{
  "arch": "efficientnet",
  "model": "image classifier",
  "dataset": "crops of objects in photos (Visual Genome)",
  "train_examples": 123503,
  "image_size": 32,
  "crop_scale_min": 1,
  "horizontal_flip": true,
  "color_jitter": 0.2,
  "targets": ["object"],
  "num_classes": 300,
  "norm": "batchnorm",
  "hidden_act": "gelu",
  "channel_attention": "se",
  "depths": [2, 2, 2, 2],
  "kernel_size": 5,
  "stem": "deep",
  "expansion": 3,
  "widths": [32, 64, 128, 256],
  "label_smoothing": 0.1,
  "loss": "cross_entropy",
  "init": "xavier_uniform",
  "residual_init": "scaled_by_depth",
  "optimizer": "soap",
  "beta2": 0.99,
  "learning_rate": 0.0029,
  "beta1": 0.9,
  "shampoo_beta": 0.99,
  "eps": 1e-08,
  "precondition_frequency": 10,
  "max_precond_dim": 1024,
  "merge_dims": true,
  "one_sided": false,
  "adamw_lr_other_params": 0.0008,
  "ema_decay": 0.995,
  "max_steps": 7800,
  "batch_size": 256,
  "epochs": 16.2,
  "lr_schedule": "cosine",
  "final_lr_fraction": 0,
  "warmup_steps": 230,
  "weight_decay": 0.07,
  "adamw_weight_decay_other_params": 0
}
Rows from block 4, named by matrix and row number. Rows with one number belong to one channel. Each number is 500 + 50 x the weight over its row's rms, rounded and kept within 0 to 999. All counts start at 0. Numbers have three digits each. After the name is the row's rms in percent of the matrix's.
# convs0: expand pointwise conv (model.blocks.4.convs.0.weight, 192x64x1x1), inputs 0-63
# convs1: depthwise 5x5 conv, stride 2 (model.blocks.4.convs.1.weight, 192x1x5x5, trained with AdamW), a 5x5 kernel
# convs2: project pointwise conv (model.blocks.4.convs.2.weight, 128x192x1x1, transposed), outputs 0-63
convs0.48 110:580478499499535514517508566445555537582495556337542464485489535479458445464639559509452464501483584506424464455527440484473497484495426508511570511492460464567466528481455468586490485564530415
convs1.48 095:470533461426432484460526468400495484565562513459531553591549462486523571559
convs2.48 089:474503506502417448504480501591463500525494489516444440587489440445453455534553527436526551450469438434479520456424563522505382516485503519401467442510518447493536390541483566467531521596514524
convs0.49 102:614448546464566489470528472522561350537445473494460472501501481469482527455499456534531421477451507440507451578476407441556501481555542512477545518447512426514539466504461454474464440490462654
convs1.49 094:471526563492485496578616541548552546569574506543501500581525522502428525552
convs2.49 088:442449469502535492568531432501486604472492453573528495508417519549508465526448414487462571583535487427461473509442404534594436555514444545475519499442468503573635353488488567406449525566468559
convs0.52 091:401550515504530545547487487541558474521499423591417472511517496563462523577492498367519462523460535450471455498574446567367492439580465582531438496467466536494562506467511536484429524494553536
convs1.52 107:488534570541527547534535594540517461501517491498447383409482457502470422447
convs2.52 108:508505569509446505505421445374548462486553518490540382492454577531490452551505457504522618562459417442551525541462448473509487479533477467523388515460508502436457441563433522538497542453447471
convs0.53 105:513539596570533458383518475534420462455523472529367553492490479561423436452525532483431587452497452541525514504546510544504538486510522467413452507505569455516517547456450452434549441522534596
convs1.53 100:460412494496441492419567537423517457575597520523525555561534480523507490560
convs2.53 086:460530383518479509450560500484413560438505550544538535451567446520500565494555482458561408462499519511502540529470511467515554510578498445588497582480518561592411454539475512449579510543554477
convs0.54 095:532531534439530460516579577509389442488501568533517520429432410480583420489561541501583549470557499552463402525456440578496434524434498520395537516530487514480548479535466531499533474524429455
convs1.54 106:494490486428442496468489490502446504501467510429399473409398431452469464436
convs2.54 107:446587519531541544454533469540513530536509488493536606444436458461528532547551543451544508499489497463439460526471497557499484488496524461529503403517585503513482505483539507447475452552546534
convs0.56 090:465459478386460407434574411563526437512582487489519533478476489489458508497513473413532497501426533486548566558475512546527500480485594577467526548458589437532393497429501554490517547482513408
convs1.56 100:521501491477491501493493517558536539531604575533586568579592512549571541514
convs2.56 100:433500455471516485417496460446482535515483540487415495484418558504526456514478522485491432502498420504543562493484587507612461576462581569468483597462623444495510435514480395476575486572548406
convs0.57 093:508546513503523420486514505496505415607550580558572470504567479465446439512596523428520470560532547520440473481499535542446488429577537561538587531520417511533610482507437482550488403493549518
convs1.57 095:521489500460471495499477504517540471469546563510541539634637459537526562540
convs2.57 094:484507428446429599504554580512428436556587478484491510649493476507462497486467503538513460393500455514488495559460566405451461579508419499591502480497429397470472479470474415517468511508513523
convs0.58 105:439561554511535518578465451485483531511498479359489534492572475433451506422487529474538414503537481498494407474473573456487456409470592414439408454530577505414509520535484531511498421511511537
convs1.58 103:434497464423415493554557472469445439462423423497500515490417525513533582490
convs2.58 101:510521570506497498527473465496449500600515434576600518515563572493487473409518473456510543487490513443545533556529472451547475426509475579536424517446516543488545489382587513490509491598445465
convs0.60 102:590489495432530568349396472507430542453591542512484468447479541509541535536459502444556531392518495519475484508462525551530535485545474572479408436538560418465471517535438454481496527556494545
convs1.60 086:515503500513503532466493545545477460560647585537498547592589484481471491503
convs2.60 093:579548483455523560545567591484529490393510417509548505460410502552520463498551523501458517520507461460554442448487493458488399500607529545500490551437548460434589529551419432495556534522457537
convs0.61 100:568506473542594506434500508443489513416564418525520564487448512574484488531513527503558429454520570500464537516551475592472527450547515503536519483452502509378500581646534492472526499552405439
convs1.61 101:487518561560463520551599570501539587544537497511510539496486415442466424439
convs2.61 100:466462473581501392439527534528445550495450456467477387521578542456448540473524589469494514579540429529508466539452468536572512600598494441549513488494466496521551466546548479529447470458502509
convs0.62 094:506380495520485483507578431503489438495526430527500515412577466478540467477475496478571454571526501542558496442473555489432427512408546501497433522449530489390465551440473475617432544436555471
convs1.62 102:496515507450464523544515414429570527529398421551498469402464541505456510545
convs2.62 098:458574510426606488449522460439489537480454433396444559499484540472467529495481535508509493623599492483426468495506490527541433514517477521553486559558540599437497512531372421562560458507552523
convs0.63 108:514464465502535586460498492568447513514461582422434551470516500551514528465526475555459524442500529459509581477509448649448497459526385478431491499406489412483467423514446510498430452435565477
convs1.63 105:486452480480474433455515495517444436520491494412356486508468420451430493510
convs2.63 112:513469408508515496560434506549489491562521517508516512484499477409559465547389448538505523620551488439506544432469490512497498511493466485569633540623477546589468570496495514557478518522484460
convs0.64 083:487421500530487472499514592514574528486528529454560447463548497426492581471513520572485507424561519464519531532542551558620525447587497548530523597407473487536507455508504628495447591474466541
convs1.64 098:455478541520484521561575627548542593569569570511534489530520492478471508519
convs2.64 092:397472414458485534480516553435544444486439518481448542514522564452436519495462501486540516578594463387478484475453485531461574536539404562505577475542456561511419593459542486441475470551417573
convs0.65 089:530464430474558551454407526410519447563518505506409523462588430554493521478528568448490481517535527534482483419519452557572531431466474382531526473605533551525570504417539490471481540484422475
convs1.65 094:485488505498501527473474517485498528573552497501550574592596496547584610559
convs2.65 097:530453574537557479567541472500489595429424478448398491449463407580478493475439486578489419440437502489516563552500521480490603458476408533484538502480489545545474591598576334488501539590521451
convs0.66 102:475502554459490501522483588555498518457492540545480523499458497464482460612619546484495424518512572565480440417475550554467537492428514514521481563536520565493502544447571397550456591469499631
convs1.66 099:519452485487484485507522509485506564579602568495540619602514514525563538508
convs2.66 100:515418516537539463484440493565433569454513400557481504513505537426469501516458536504471498406477518513554549420492544434501600515519598478518531531373459499463522498401445476471440646472596500
convs0.67 094:581472486552472407474550386500539434450482590418476490586484457488476475440453446467517488587593421551524557488504532540468498458419457482542589474532468470571501467455499571504492463413496500
convs1.67 104:505487454453530529476406467528514478398444480441433434393468471475471452465
convs2.67 112:415506511532513468538543603513483535468531493453510465434486444521479557460418527399447578369547500498553570527517483536558406505517560543576549501419598533572608563463500583577610516464402454
convs0.69 096:458493439529480551481574491480426560437482530471490441525490451473434398509498463456530480446609433473466493504435567393489500522573498549514408409498585490551421522540450585440492507535549486
convs1.69 106:464524484432454460445394385422429514486432493481562506471468530520472486511
convs2.69 100:566543552510441455393519518465567531506560454600480502518512554505521652454586408479507491487490460505439525543641497432535460509437478535471575506392519491449549539508512493446461459560543488
convs0.70 109:492478457629569538470489485496480438531591516568399493512515563491468436467536554491488428503505456455488561523517586408528587523603431556432519572496416498531475527555462501568516449511465489
convs1.70 092:490524459479487493473470507474489514504434423516549573536480560571577636561
convs2.70 095:559518429343536506518510516536470462520462391553467543537438556522473551476522460410548404560478496479463513514551491462490432482531565527447449417582480493521523468485541503451558488519491520
convs0.71 092:517467552535526541523467470541576541526424456506446489637564458573398473527445600571520502471500519604497437542450489425463524433526509465447524499493554592405506457550438476484528497513511482
convs1.71 102:500500469482526450450463438494460514439400504425478428382448526466456445492
convs2.71 116:500502548521584549456504474553418537539453476602493504509416424511461571475501482508497618443483441473460502471510472464452650448511542516476545490529627501535589538451490472567492458392529496
convs0.72 104:474499507532414489494576476558541543515495527508473400544573454514521437471440518473530544441447595392587437535524396441528563461523584460494502485534472459389467534504470497541542452434455542
convs1.72 101:544476478513499464433436466490464440407389487519411438455434478497460486464
convs2.72 104:568497576449363423424427493537340538577477464539439444469527420514523492559518503495520540419508493506477561429569499478507495484511465476585527591503443538485450480596476563501560534649502526
convs0.73 100:440435553547478470504532557463515526443526504544590443594422556551475565488388553485417426534486506505477450438630522483491417498486569470456491521478528512506481460461560496471534479536621508
convs1.73 093:509523544552526479565579523488483505610602485450466506533509468441431421458
convs2.73 100:533487577560549540520485438544473545559358489504520378486521491463560481468486486616523471461426548503530475494547576486464477571451594493508505489539454513548463481571460503455568485475439451
convs0.74 102:499461438508521387507418555446515421527537571434492416529563555456365484503475509448550542458458462491542435476551506583453531534465495522424472525504548453455512492608512410478479572510516495
convs1.74 101:474507481540525468469494558588461392422512597453448407455516469476491494500
convs2.74 101:512561536509495614445407501505498503537479448544481521467440461455485632446498453523529584418505609535483540478498499412499559596547464461495408579509493527593547470546567499416509538527544407
convs0.75 093:499432492612502556476486505444403437556499538447395452455501542541465497592530544557464495504507533484380425512480590474502538579414455426537522403498558540562493488533511463486474485512471526
convs1.75 115:469512465399466525500434469529507437465475452487442421429429498491436409461
convs2.75 110:419615502444483542501516476409426483540516520478535448477506534568392534494459454461544504491442366466482461497529485533435531508516567591493514473443460537515450467499554489569436550525557465
convs0.76 100:502474460496451530520471573517538479506512431593562509493456443582452483402435458449479483473496537544499490485544577463388555463582537498483492485547369437523537454532559551497407535569538433
convs1.76 100:486491509465478475517535555518398438539625588481462531588552504508536471517
convs2.76 102:441555544498397530441402559558510524515544464463536487525468499550514489480474514483518586505457524518598465538478564473481462439564562452425546561480493462448540567422546402448480470620533438
convs0.77 096:641503471403584387476465540472539417526513490488482465520467526470414457579388455442529527605505530464523503452497531511498556524514534516518433598431489480510445525551474496545538557492522510
convs1.77 103:492463492462503452444447419482460469413445474487449443409418540493426458520
convs2.77 110:430554425571530488407425584530552479532479434460471500465450544445425471421499497510474452468489519581530538500438440472463551585517504510512414525488464566508458506515406499526522599579483560
convs0.79 086:552462545460505501500500538368451510477559492496507465521540469564461474528485607557464437379567458507463396433541463447480564467555532507456605488577547518385513478499485507501476452450522518
convs1.79 097:499505487479463476451445450469541547582615542535517571605560529463458513483
convs2.79 105:574416493490507530565571458435469489556397424482534545533482402454498484563469470466578525560566519523594460532466395549457535535572549595567380516472485397433548440518460427487594523538430470
convs0.83 102:540438459484404518488590568533506601540516568515465463409523455549421524588553553503507493527528512557511544468481487504427449524541537420529400547538501564529516521572441440493461572572569485
convs1.83 100:502520521510513464523526527528519537560584544583547557631561556526512573517
convs2.83 088:421495486605464502450509571488456527553530543534464480513551535402517472544443523555505488427524455533515540473495391550469603551521560467508470517511454473567520428572510463577537407574449484
convs0.84 102:461567477511512502429558450553529561496507517430522514512392401440462555462442452544528541599483464440480483539571426566534554511541491595547459439513486445523525575580568521488511526444458577
convs1.84 094:487467462450477510479475496482527618646590482471468515479453499469434479482
convs2.84 098:525540478526542467474520537439437437453507525531508463554527495484472545545500516429528445464395545442459559525444483543489465490537482496493523434529570543430362501530454583530469521536567588
convs0.85 096:547493410508413500418519529467492461500437581503445525490482446498439486495405488515454454506596496507570433521458404474561459505525516569606474463569445463510514499547510536631529499570573495
convs1.85 098:486469453500481502486501510490571527590610571539481522624570555492534526494
convs2.85 097:516433388490486571509461520486595534480424434511522444495464451452548502519471480548514546522507510570535493542482560449422549447567460600532514369569510460544422481477431511526465438550488477
convs0.86 099:544476496538532585468443500553566461579539657556482523518570558504521511474503588526522468539514506473510513490470564515546572514494624494564441433525521530526412514553473402555462518568519545
convs1.86 104:503500531531473540525552542542461483473453466419411407376452544532502511538
convs2.86 106:506444504517457543517530472465519443497546525470507508521561512567461531468615471506510478523468521400579403554448473474554454547441444467490503484585496493535627503507416446525463505522490428
convs0.87 104:510501556509470459463536487450411620500513496505431543500490552486535554534485498528518506631465439478606538456389425493410497485599431461498489515435566525524504516474430474580489571545487503
convs1.87 089:512498542533513511571522522496500553534527549549572574575589563576551584497
convs2.87 088:621609427485506453481505505417528423528600428481456495437493565496434423541482548571477527527543433524556519578456466462451627487449514421443470482477480534514524524507481411428485526485560439
convs0.89 109:399449489555556503462519500442524549498409510581447569476483532476516538426521481493545444471530486516577522482470457570511472540538574524475505466544556410442506610602600526491460602549459513
convs1.89 103:473442475438405463491511469411475491477468397513549543424480560522573491461
convs2.89 094:492511577579506560533440402524535525455440573473570527527508527482554562414457389484496492488471434485563416457570408442474437603513515496490517555440523481448480371376464614463568475405507477
convs0.90 086:592472571537390594509513596518470423523488465505435461559475538537519488542489573430493540498522537531429512443477526496482520539538455534586500478569473519438518475545502503498498604661529518
convs1.90 100:471543546531456490455511522431512456547504470501584607571487466588590515465
convs2.90 098:411536483609599468447476522431483503560516463562467510462434495502428450569489589591487395527509536487477516504442459462454435490522443463505631483501440469502539404446507467565507437551538499
convs0.91 114:562483487425496450490488554528459536437507489448425476484610408472575608553512420465536443520516569529581481438559459531473479530516555580455431506461517505452514610537501490497441554561458545
convs1.91 103:498539566519459506577569497500536536493484528435451398441471485454383447502
convs2.91 102:541541520433478384431509532489488500449548492533476577538547472505523440493517410551479450602530501495424478386336454498493479525505497509495472544476506475530527437403496464516457519434489460
convs0.96 109:456477515495587459458471498451465481534515562468569540455490524533513452413483436461433464546468585520483446404432554555456490467547483473584476504503631478502629438452513462447512427569519512
convs1.96 104:541509469555515515583597528573471574565500525436477554465437428529473447495
convs2.96 099:501415501472427481538466553589527527439558495515489461488602428529460544424390523559579509500423451608454466549569558560460503567372440527473552430511503542553457430462489488496482511470485516
convs0.98 096:468442442609413484487486499554482446425449542483518425533428513462491472543474449458532608488542426446513447532577464589508482484489531489583518589508357510481472524478464560569505525483541497
convs1.98 102:545485481500521462483504493499488465559572442494533631622450518505507515410
convs2.98 105:511548549487467562526463468485539542485534470526419457466461401479544483544512516562522407431488572490479521511452473439503546505552512477456417530531456552469463445514475557550410467407551505
convs0.100 111:454510442504555528458487512558493541531467597482537491548477501524498479484425557412527461424545379464467540492465502482490481559497482554491582530511576538452482467428351526565463563435438587
convs1.100 090:473500450470492441461519540516450491545614532425535615580528481514560535512
convs2.100 098:530390480573485492478524577546377503453515515591482454403513548500460580426497474578512550543438450521530525533532478443506474485496562557451462499506587527495553573463513621482461582557457513
convs0.101 089:554575421431519459494482616432443430509537504458463456509511509423451454457362505520534506510402406470527474478553549584453598481447500515498485534438436514468496469586448498493511527496482520
convs1.101 106:481466494522504527546517513484563618594555480559579618542499503506524522487
convs2.101 100:532522519467555530381547491542504561479471529515524474465400576456455468519483545439446490494439372613619582489380509541526529522492541494528489534554482518533497585554461498491465496464483508
convs0.102 091:500536449616588458525531557467416585481593588489501483567492511549501533523474536584444443610584547532449430495471541593499510509549448467547462446553552571531524509516508505499493518537557512
convs1.102 115:549501503535503508499469491482471425402422452458411411405449505495485443497
convs2.102 102:564442520534593570554508523543454470518515577510538523491466530485404506539536504456546503463573482557496505529449484586418436502568479578569522630489474580531562591508446520479410564491536438
convs0.103 100:435584433486512527462499514454403451581487478508505526435461438514460518477456547501462586466483461528519453456417520421459495501530590492522529518527453498636484575541409402461432530431538498
convs1.103 090:492484473497491510510465401477507574499421435546536534571563540559585561561
convs2.103 097:618510486484451400533450465378403478524485637543503458474507631471557543401430502583513469471509532451517455525486444377481509524499463554505589482539482464497497467489508495498422531500551545
convs0.104 100:489476424545506470485475593495520548402426511557479502552518567458568566531453472463495531517403515477528518525509480541467523399532418505578547420620451452450416529588542487482530506572490487
convs1.104 101:496533481495498558532554567491567523538574505516465432503529439396387451520
convs2.104 102:507443486572470510606456468553446428498492565587490472521535504488440497452502515547462527545474455560440457453490536523562507551551513539539496487456490406567461561525515513554550401500486617
convs0.105 097:468458551534474530391470446577402491518467449469549467457491503472491524477590556544527453666494504486435573521509493465572417510560512445570525483559537544497477438486487571473406500458511523
convs1.105 103:552554474520526524508458510506491444475464521387396480544573450414469563532
convs2.105 109:464479515364558594413522478508452446535501477481447455443466487530483556541581598434514510567557511530494581514554480510497566529526526446515496469417411528605572571414552535467443461501529514
convs0.108 110:581534529511537440458487570499457470492549485576504617446470435541499453557459509535504580560582543541529580532458421441499401437431472596488497528483538486515565472479392488523459490463480559
convs1.108 094:532496522573501534533535559516564590599551503572555553586530550502478503535
convs2.108 095:483527454411531525637479488574519568484566425402561438446576480406443484494497499515518464430482457556483508536437436548443451459478420542539429472484585441510511558464475516443460554451448531
convs0.109 100:488525413523480465509462526500606519523494551497465521499518494469430369528493505500583528550472477442558507500562491515463544575476490420498505482457473448451540537513535442528379655541393507
convs1.109 102:457496518513513490517555566461470471601636535474447521561543526497433436489
convs2.109 095:574487519534499543535561499517467474448389472484442442497527546465456536489583389520462478469511440552438598521564500500522487560427569479449618501480476441494490557483530492538497559572506452
convs0.111 103:527485554453496462449409536488502498552469525416542492530566545617529410427464529503498543495472458408405498524479496479478553416497452545597577476557500589460479424483464460555504452452556450
convs1.111 096:535534503444467457486522366441512454465465433472438472560465522505465603513
convs2.111 095:420485466494448532517434476506539516416533583406552540514516479501468496540586572511465541422594430548543443523504526378472507512552483450484502558494517529490532418474455430436562533485420566
convs0.112 104:534535532450537488497571514526536569454440505536440465427451529360472577443447595452428504530470550502515460519517474519510558445493459480476607506547502542447554560472464391513510462559438419
convs1.112 097:518488504502511502466454493518471455480385447485444414430411468468470410434
convs2.112 104:537505468499442440482509537562444548603543385517565408521474446564555550544579466425511540494566512516489528374394445468500476558574418520561554475468415513476445444518481542487504483479463513
convs0.113 098:469550459551428461576529460566475553472568528454444583423456479505548479550515461565516545441558540459463520533460477445446540491496507542598509465389559453529538509601492536586468395517534529
convs1.113 109:548532552585520539516506545504503476500453467503419433419481490430402416463
convs2.113 107:526440482486431414528522565479463533504576485559583499499508520579371484531561593514552570517453563480529415588571484467495492494555379471574522510464489460502431510479547522580580517446509492
convs0.114 105:541540511525587454517494468537496542439514457505460496469551620383516549470517528457512511508534477513561435381567518442435473471540527492443471468531570566520376508554455531480503474583569423
convs1.114 095:525531492491519519515452495531525554543531545560585602581589521542587549477
convs2.114 096:547534514478483481529452525497512449516430578450559484474487489532515461488542414584542518494575552480547490519559608545400513522616543517464537523432472470448582539479446509487488522563500485
convs0.116 101:513498534546531432512549475444436602489551449443488486527478422412431502400427412472552481558521523530593461480493546441483511439584447513537473487545457474550417483493439598456479461516431485
convs1.116 097:524592595537414495594559510467482526510483541487548552468508487593560498480
convs2.116 099:494435494450560445481511422514499534582506525457492580390454397454563497532452504537396511362475419564576431606512506571552504497546511437433537444452466508508604526509522435463456612525478545
convs0.117 107:515465441465492496449489470464515489521525501455469597459486548485551465438486638429498535527503585571557442497494498522531458524537399416522512550477497469393572487541374541472510409571505521
convs1.117 094:545514502580544562576555617574556562559509492536561488498490477481469531538
convs2.117 094:417517396539468442500558489573533490484531526463484409448445538607591584479493523460543485508485544475533518564603414478565487553548435541471390570498468506409517440519485386558487471465536482
convs0.118 086:567581469463495408527594599506459487483451422420533468524520519539455523460578580490480533516533549463473441562470467492587537542453455472581458444481479439416459559403520536538466528504479564
convs1.118 104:498523477435495477461432460508407475481395430455456415441455514457446461487
convs2.118 106:521479458475575525509439490569469449537580484467567452526530460415531519407582445498503464498510531512511556412503473634488470478477511541449558372537555573552468505563455428463494476547606501
convs0.120 099:458443439391560491448483519464591495496499496493492522461539614500402525488550459500567391439501528622533470566575475460555488552502523575494543483495538466530562434537468564530482471499490583
convs1.120 112:534452415444479491456412435448490442395442433467472442486470519512494462471
convs2.120 101:468545494468538443425438439442525457504491524511432439429621481423472503511436495420491469449597605507536569519649553530596499464490499581500577507528542481529427496565569485510513522519545577
convs0.121 096:494572559447476550526440486501559405550468507473497386443625487474506426541530440430485533602547518540507515457481494514440514472525594488548477429445549473498514488552525578458434478430575466
convs1.121 093:467493457480430516465498553526550562600557530547582602556513531449490534533
convs2.121 094:519426521559393534527592596472558583508497481472521520462444501558434567498481471502479582504531520450481405519436510499476534484405567506499522448509545510505397524523393345539430489605514415
convs0.122 101:533476511496496442586567539515458465357540427575461473477439520528488545488499499446510514455553469530438494573615403490498526509440491501541537580539584513506469432569561471414463514482475576
convs1.122 099:537497474491489468439494511442519536575555499459574613591506463451458412483
convs2.122 102:403535609450496564517508603569449426562581541453540578501473469501570528441526511490458546448614491486530553530541460421594439505455496526466457465509417478529546494436533555554547569501563535
convs0.123 102:491591464510454560546477560431449528445552466516494544514433517528577538508466638554524436484553510448568562460556447484438563495498478462476480557497537513610601455560552523464585466486497469
convs1.123 101:516571603506535480551598528501475515470492512415452420427491540552498560530
convs2.123 102:504549550601524523451444487423446500392475500510514550521423478543523521478582473516549567448514548578477450515418535406503501424493536525452525470415394517482575490594545498574548378530513457
convs0.124 093:529567502554561443482513525508576481431523538580467454407521467561552490479524525481513457487440504429471516565518452438396516525541589566433520424502410486553561445510542427479421431580514522
convs1.124 093:479509513531500522469535533484488542600542510564560578637574522459447502513
convs2.124 099:559587437501596436521639530513494466539525459456482535507499539528552487440529446495433488493506440471542511529491583501506540496515475479521579486503527403456552534563435659475437454522524510
convs0.125 100:493467450477559498437555520486521494438548389508492497620499543471578578538512487502432469519484456555571482566473438461540540419424386474551455417461494462404571517471473427499493536527523505
convs1.125 102:538506482506501475431439448443449447452407423464459465433438458487489431436
convs2.125 109:579577462529562486471555562552506515574542487416432455497463511445476447535513452487582573454512505528511518484483550529477519441542497627507473507399518437568536455480540452507442517524530511
convs0.126 120:527478472406531469422511495442499532496416550474457445437469504479494522530444512510469537567569379438537592501510538503540474464494497534485519497456545405546433468529531480377490436504648515
convs1.126 084:583563542600600491466463518514500459496494434489449464424437496482449439490
convs2.126 102:525428466397440490539495409514503450541448460434489566452479578525480549535377509545439487490408461547477516468504468532532497471525534521482499442434465522493534458447517503571591460599553550
convs0.127 098:534485481558531587450598461451541513576489441471377505468536529471479500577438620502500576452570488421514457513474545523440539587489515479496463423532508511548562441551464493501581528455500569
convs1.127 099:524501507506539467417402404450481513503476459509531607584509514526565554524
convs2.127 105:461465549485492527475530558496401583426490510418544489529487458486473419477479521460455399550561499496485426528445551441534522416417504474518519631511573389492490487508439487507516492477534437
convs0.128 098:517461416461558508520359495419507472527511477537528421520476536529533599530546508639588509560530507477450440520574510577478479487544454497585465586561460513502487538481480416476472505450471531
convs1.128 108:513485498512511487487474466520473446466400419470450478407423481463486396420
convs2.128 110:572504508528562408439453537509540456530523498515527517466456555508429563595460401517500489526526474481493478521444551489443455505385473482523602464583496495609529478489454571475586514535479576
convs0.129 106:435565439431530481465524440406503490455474464504581506421486508509384526501513447469461512557551585416478559515529569489625482413484480473402458474527533557537492512462488487494409525527452556
convs1.129 095:523538538554518519556584515504493583619559478569490539556515484468422460534
convs2.129 098:391490449449512436509493438447479407513444507553510448505509400553520432469606413518431471461520477532517549454501551497402485486456484489514520450458489476507454473424537529502540537467485517
convs0.131 096:424487486463510513488520498535552395499525352543484481408621568498419491436511477442504567439568435570465499479501451490457440481492460527549457455447448509464509521458587514487461584511555489
convs1.131 097:471443454439471495468548533465450541577591534442518583598523493519541560501
convs2.131 103:464524529544540443585462481510449470425551552550448503516484470436531568576455493601594543570543582533494572569462501369488446453588525561479511506550476568447563552510480573425498587566535445
convs0.132 101:465500417469464503581565514511498531517392557518455511529557453498605425500505485514416434515492424523534577479493490526543536445548472436419465423508530523499560584475375496446426563464524492
convs1.132 099:509473483503539531531419481547520540548547575478587616572545427510527538482
convs2.132 099:424468515547529504565535454470555474500476412621494506465487487493451479482487494550428479560443520439438404497471440546524463468482637579413550475425467490515567444502499440535432518453451414
convs0.133 097:651421499551534439549523551554499421495458434531505525489502565531472385455563538494409481463556510492433404552493455535491498507485553536544521504553431526490373497515551518474564528464498500
convs1.133 101:511571554523538550515535535552528506393451497525450447425475472481455411419
convs2.133 103:485495473511594509540480544449486385462534501534548524476449470556527455378532578455590516501506470469431471569508558575439400530542434426579476575537540513486456462509521469427491538533554403
convs0.135 093:407547514517580576501430491370514422450475448546553508501552498459574476557505494465438571405464463457551574525495541512611541488526552459558545478481517489584496503473468552441431487454508460
convs1.135 096:541560553562543475493494458471450420434476395482445443418441520499446488487
convs2.135 097:541460477518423471519529456501564474530472505484465600419548388547447431425471476500443596468553508447487464488483485506554459477576495451456503524476469488541444447455444478453472444524491571
convs0.136 094:474538528510524463559513496543515516471502461459517458475472515622470450524421519522522481593587430552468473593504427533397569553491507610519527495458475478489514602501454475374554461533569491
convs1.136 094:519477511494496455534538550473548525552585546553522592615551510502555590505
convs2.136 091:490569480436549541503490509514473520511502432402507490518467553444439437509549535651433607420526537537579377526461504440496546505602549534616468555538474472512555442556566481492530563523488530
convs0.137 109:474542566453409489550521497442468534484560467476508498520451537495454427458490590540565545474562545411482509431424481481527475575461430399493480459520467401444515501595458462533435441578571509
convs1.137 106:487496483507492465522398447481423435435487511469369410485501452478448483496
convs2.137 092:509491518498643482436541546514374486416526504498542406478441532470496537494516525567471541512500580465530525514563535503509574447498529510505471411518448572585476494547380469477554502554508460
convs0.139 105:613504550463429557439499503528492495456544539401412587561488503523463459476555569473442573427497470459499524458534436496502589535476489437498452595586560523444480489543572495459435497564523537
convs1.139 099:478523500528447481504483495509595473466521539610481372516463547449413534486
convs2.139 099:507432479520468542482545445586408466527535490499552389488402393516483528507419517471475482510466501503516458514433565475457502446490447513389532475495500487560565423436465445502565541574500496
convs0.141 096:573591466446525543536441496578576416480522517536510494492465451519531519532494569488499494564517452532551434490504549577452498603652508403539460515508462499496498477471511431546480508433587587
convs1.141 112:518479430449484486462431463485445404403396424506529439463522505494466497489
convs2.141 106:503510522428555499552528471421443549515557490427507432460444473459535469448475504566514442553567452512487504531461491496470517512565522527505560651496502577496453480464490570496526453442394507
convs0.143 090:481596523533544423528467391491555535568478488435468466507473412487522505439468455375493477572528536566519560446535486491482530534539451475506508511447570553537625490480467516481457437571591446
convs1.143 119:522504517520516495527508489488488502443427464445434408376413480440456436468
convs2.143 114:505575522524464558489522513472541623481523517599489472460468444605401553497469460521423474595541417479533562469475401495523488455458546455476458595461516559579499534491574511538537536503452504
convs0.144 092:500391452446470433460528417550453482434538460472516536426401477447519543538471545493492476578562482493545496574522598459454530443516521501498603607495487448482436549435496514538472513585431531
convs1.144 101:497484469497520501540573570513501581632603534515552549515477472442458472486
convs2.144 102:537521535487495508497477504469595486504377484425532421509423578419474558538506505456439452565527500572508499461585486512508569437584501455503451562502532526615446532485440570585466523490580578
convs0.145 117:414556536440484481499474577434529488559525497526510562645531509502521455530473470587596496527512481500561432592530388531534479530454548446536511430568453546535482461487527468552531420522489423
convs1.145 089:457554514501496524567551590558482519528466472558437381483509588532471517442
convs2.145 090:511504511453476455460507541488451517542446545437546549491526664643567593472560464554444506446474477439536551453422484588414602452526487477469518576511541477489508524460534490517509424498519529
convs0.148 108:544490401529518572531481484553515633514443418466512485563468535425484504517446473473523501462520554505473387560571504553525514435509627453550439466502585541511525477508502595473488521533574551
convs1.148 095:546567593604502436530545511482418455505500530480401480521505464486423484520
convs2.148 098:513477467482528545516558455498541447456426483466405509523466418440490531510521379491563560575513492481578455560515485483530537546488546429549484522514501512472518506501491442454491487505508567
convs0.150 108:559579513568477503527568522490495550459468522563615471519482464541553443519455493374520444443478550656543487458477496506485485466498523376546495541524428437470458512499513428501558457456460472
convs1.150 097:457494519544500431451557565549386471527568616481482499554552486513461505478
convs2.150 101:544480541481605445551492455588426547484568547395396546464464508585509513421532504513492515462535541490521479448514429508527445476500434495553459430550574502504514516442462432435475413574459464
convs0.151 108:457426556470479449437413528570441460517511509437479550515461514439577435460484496459511549573601547483465559466432496500558516513604504523525483391555491446560459531403500550449416456516540505
convs1.151 105:536579532467455517562574503430490562528447482418428450440494423439489474499
convs2.151 099:577551481523547531521462533479553563534508516586480521432472488397581547510454472581574577466434543502404446415535509525507553504499448489479456610468429450497596508572556528383563502558432435
convs0.153 098:501539519513586424497549512519554454523411519651464503510529533484492530471405463506440441450546613420535470471446580469446439470517528486482503543485587496462467474446424495559399499495526506
convs1.153 097:535470470427473508452490540439483468523518503526538538598600550540569590557
convs2.153 095:456496384505458470513519510522561446534438548547549560481491511493456521448408489478480551413541500533408534531462428463558472518507580480559407464544527469509429501483532514405512461557460464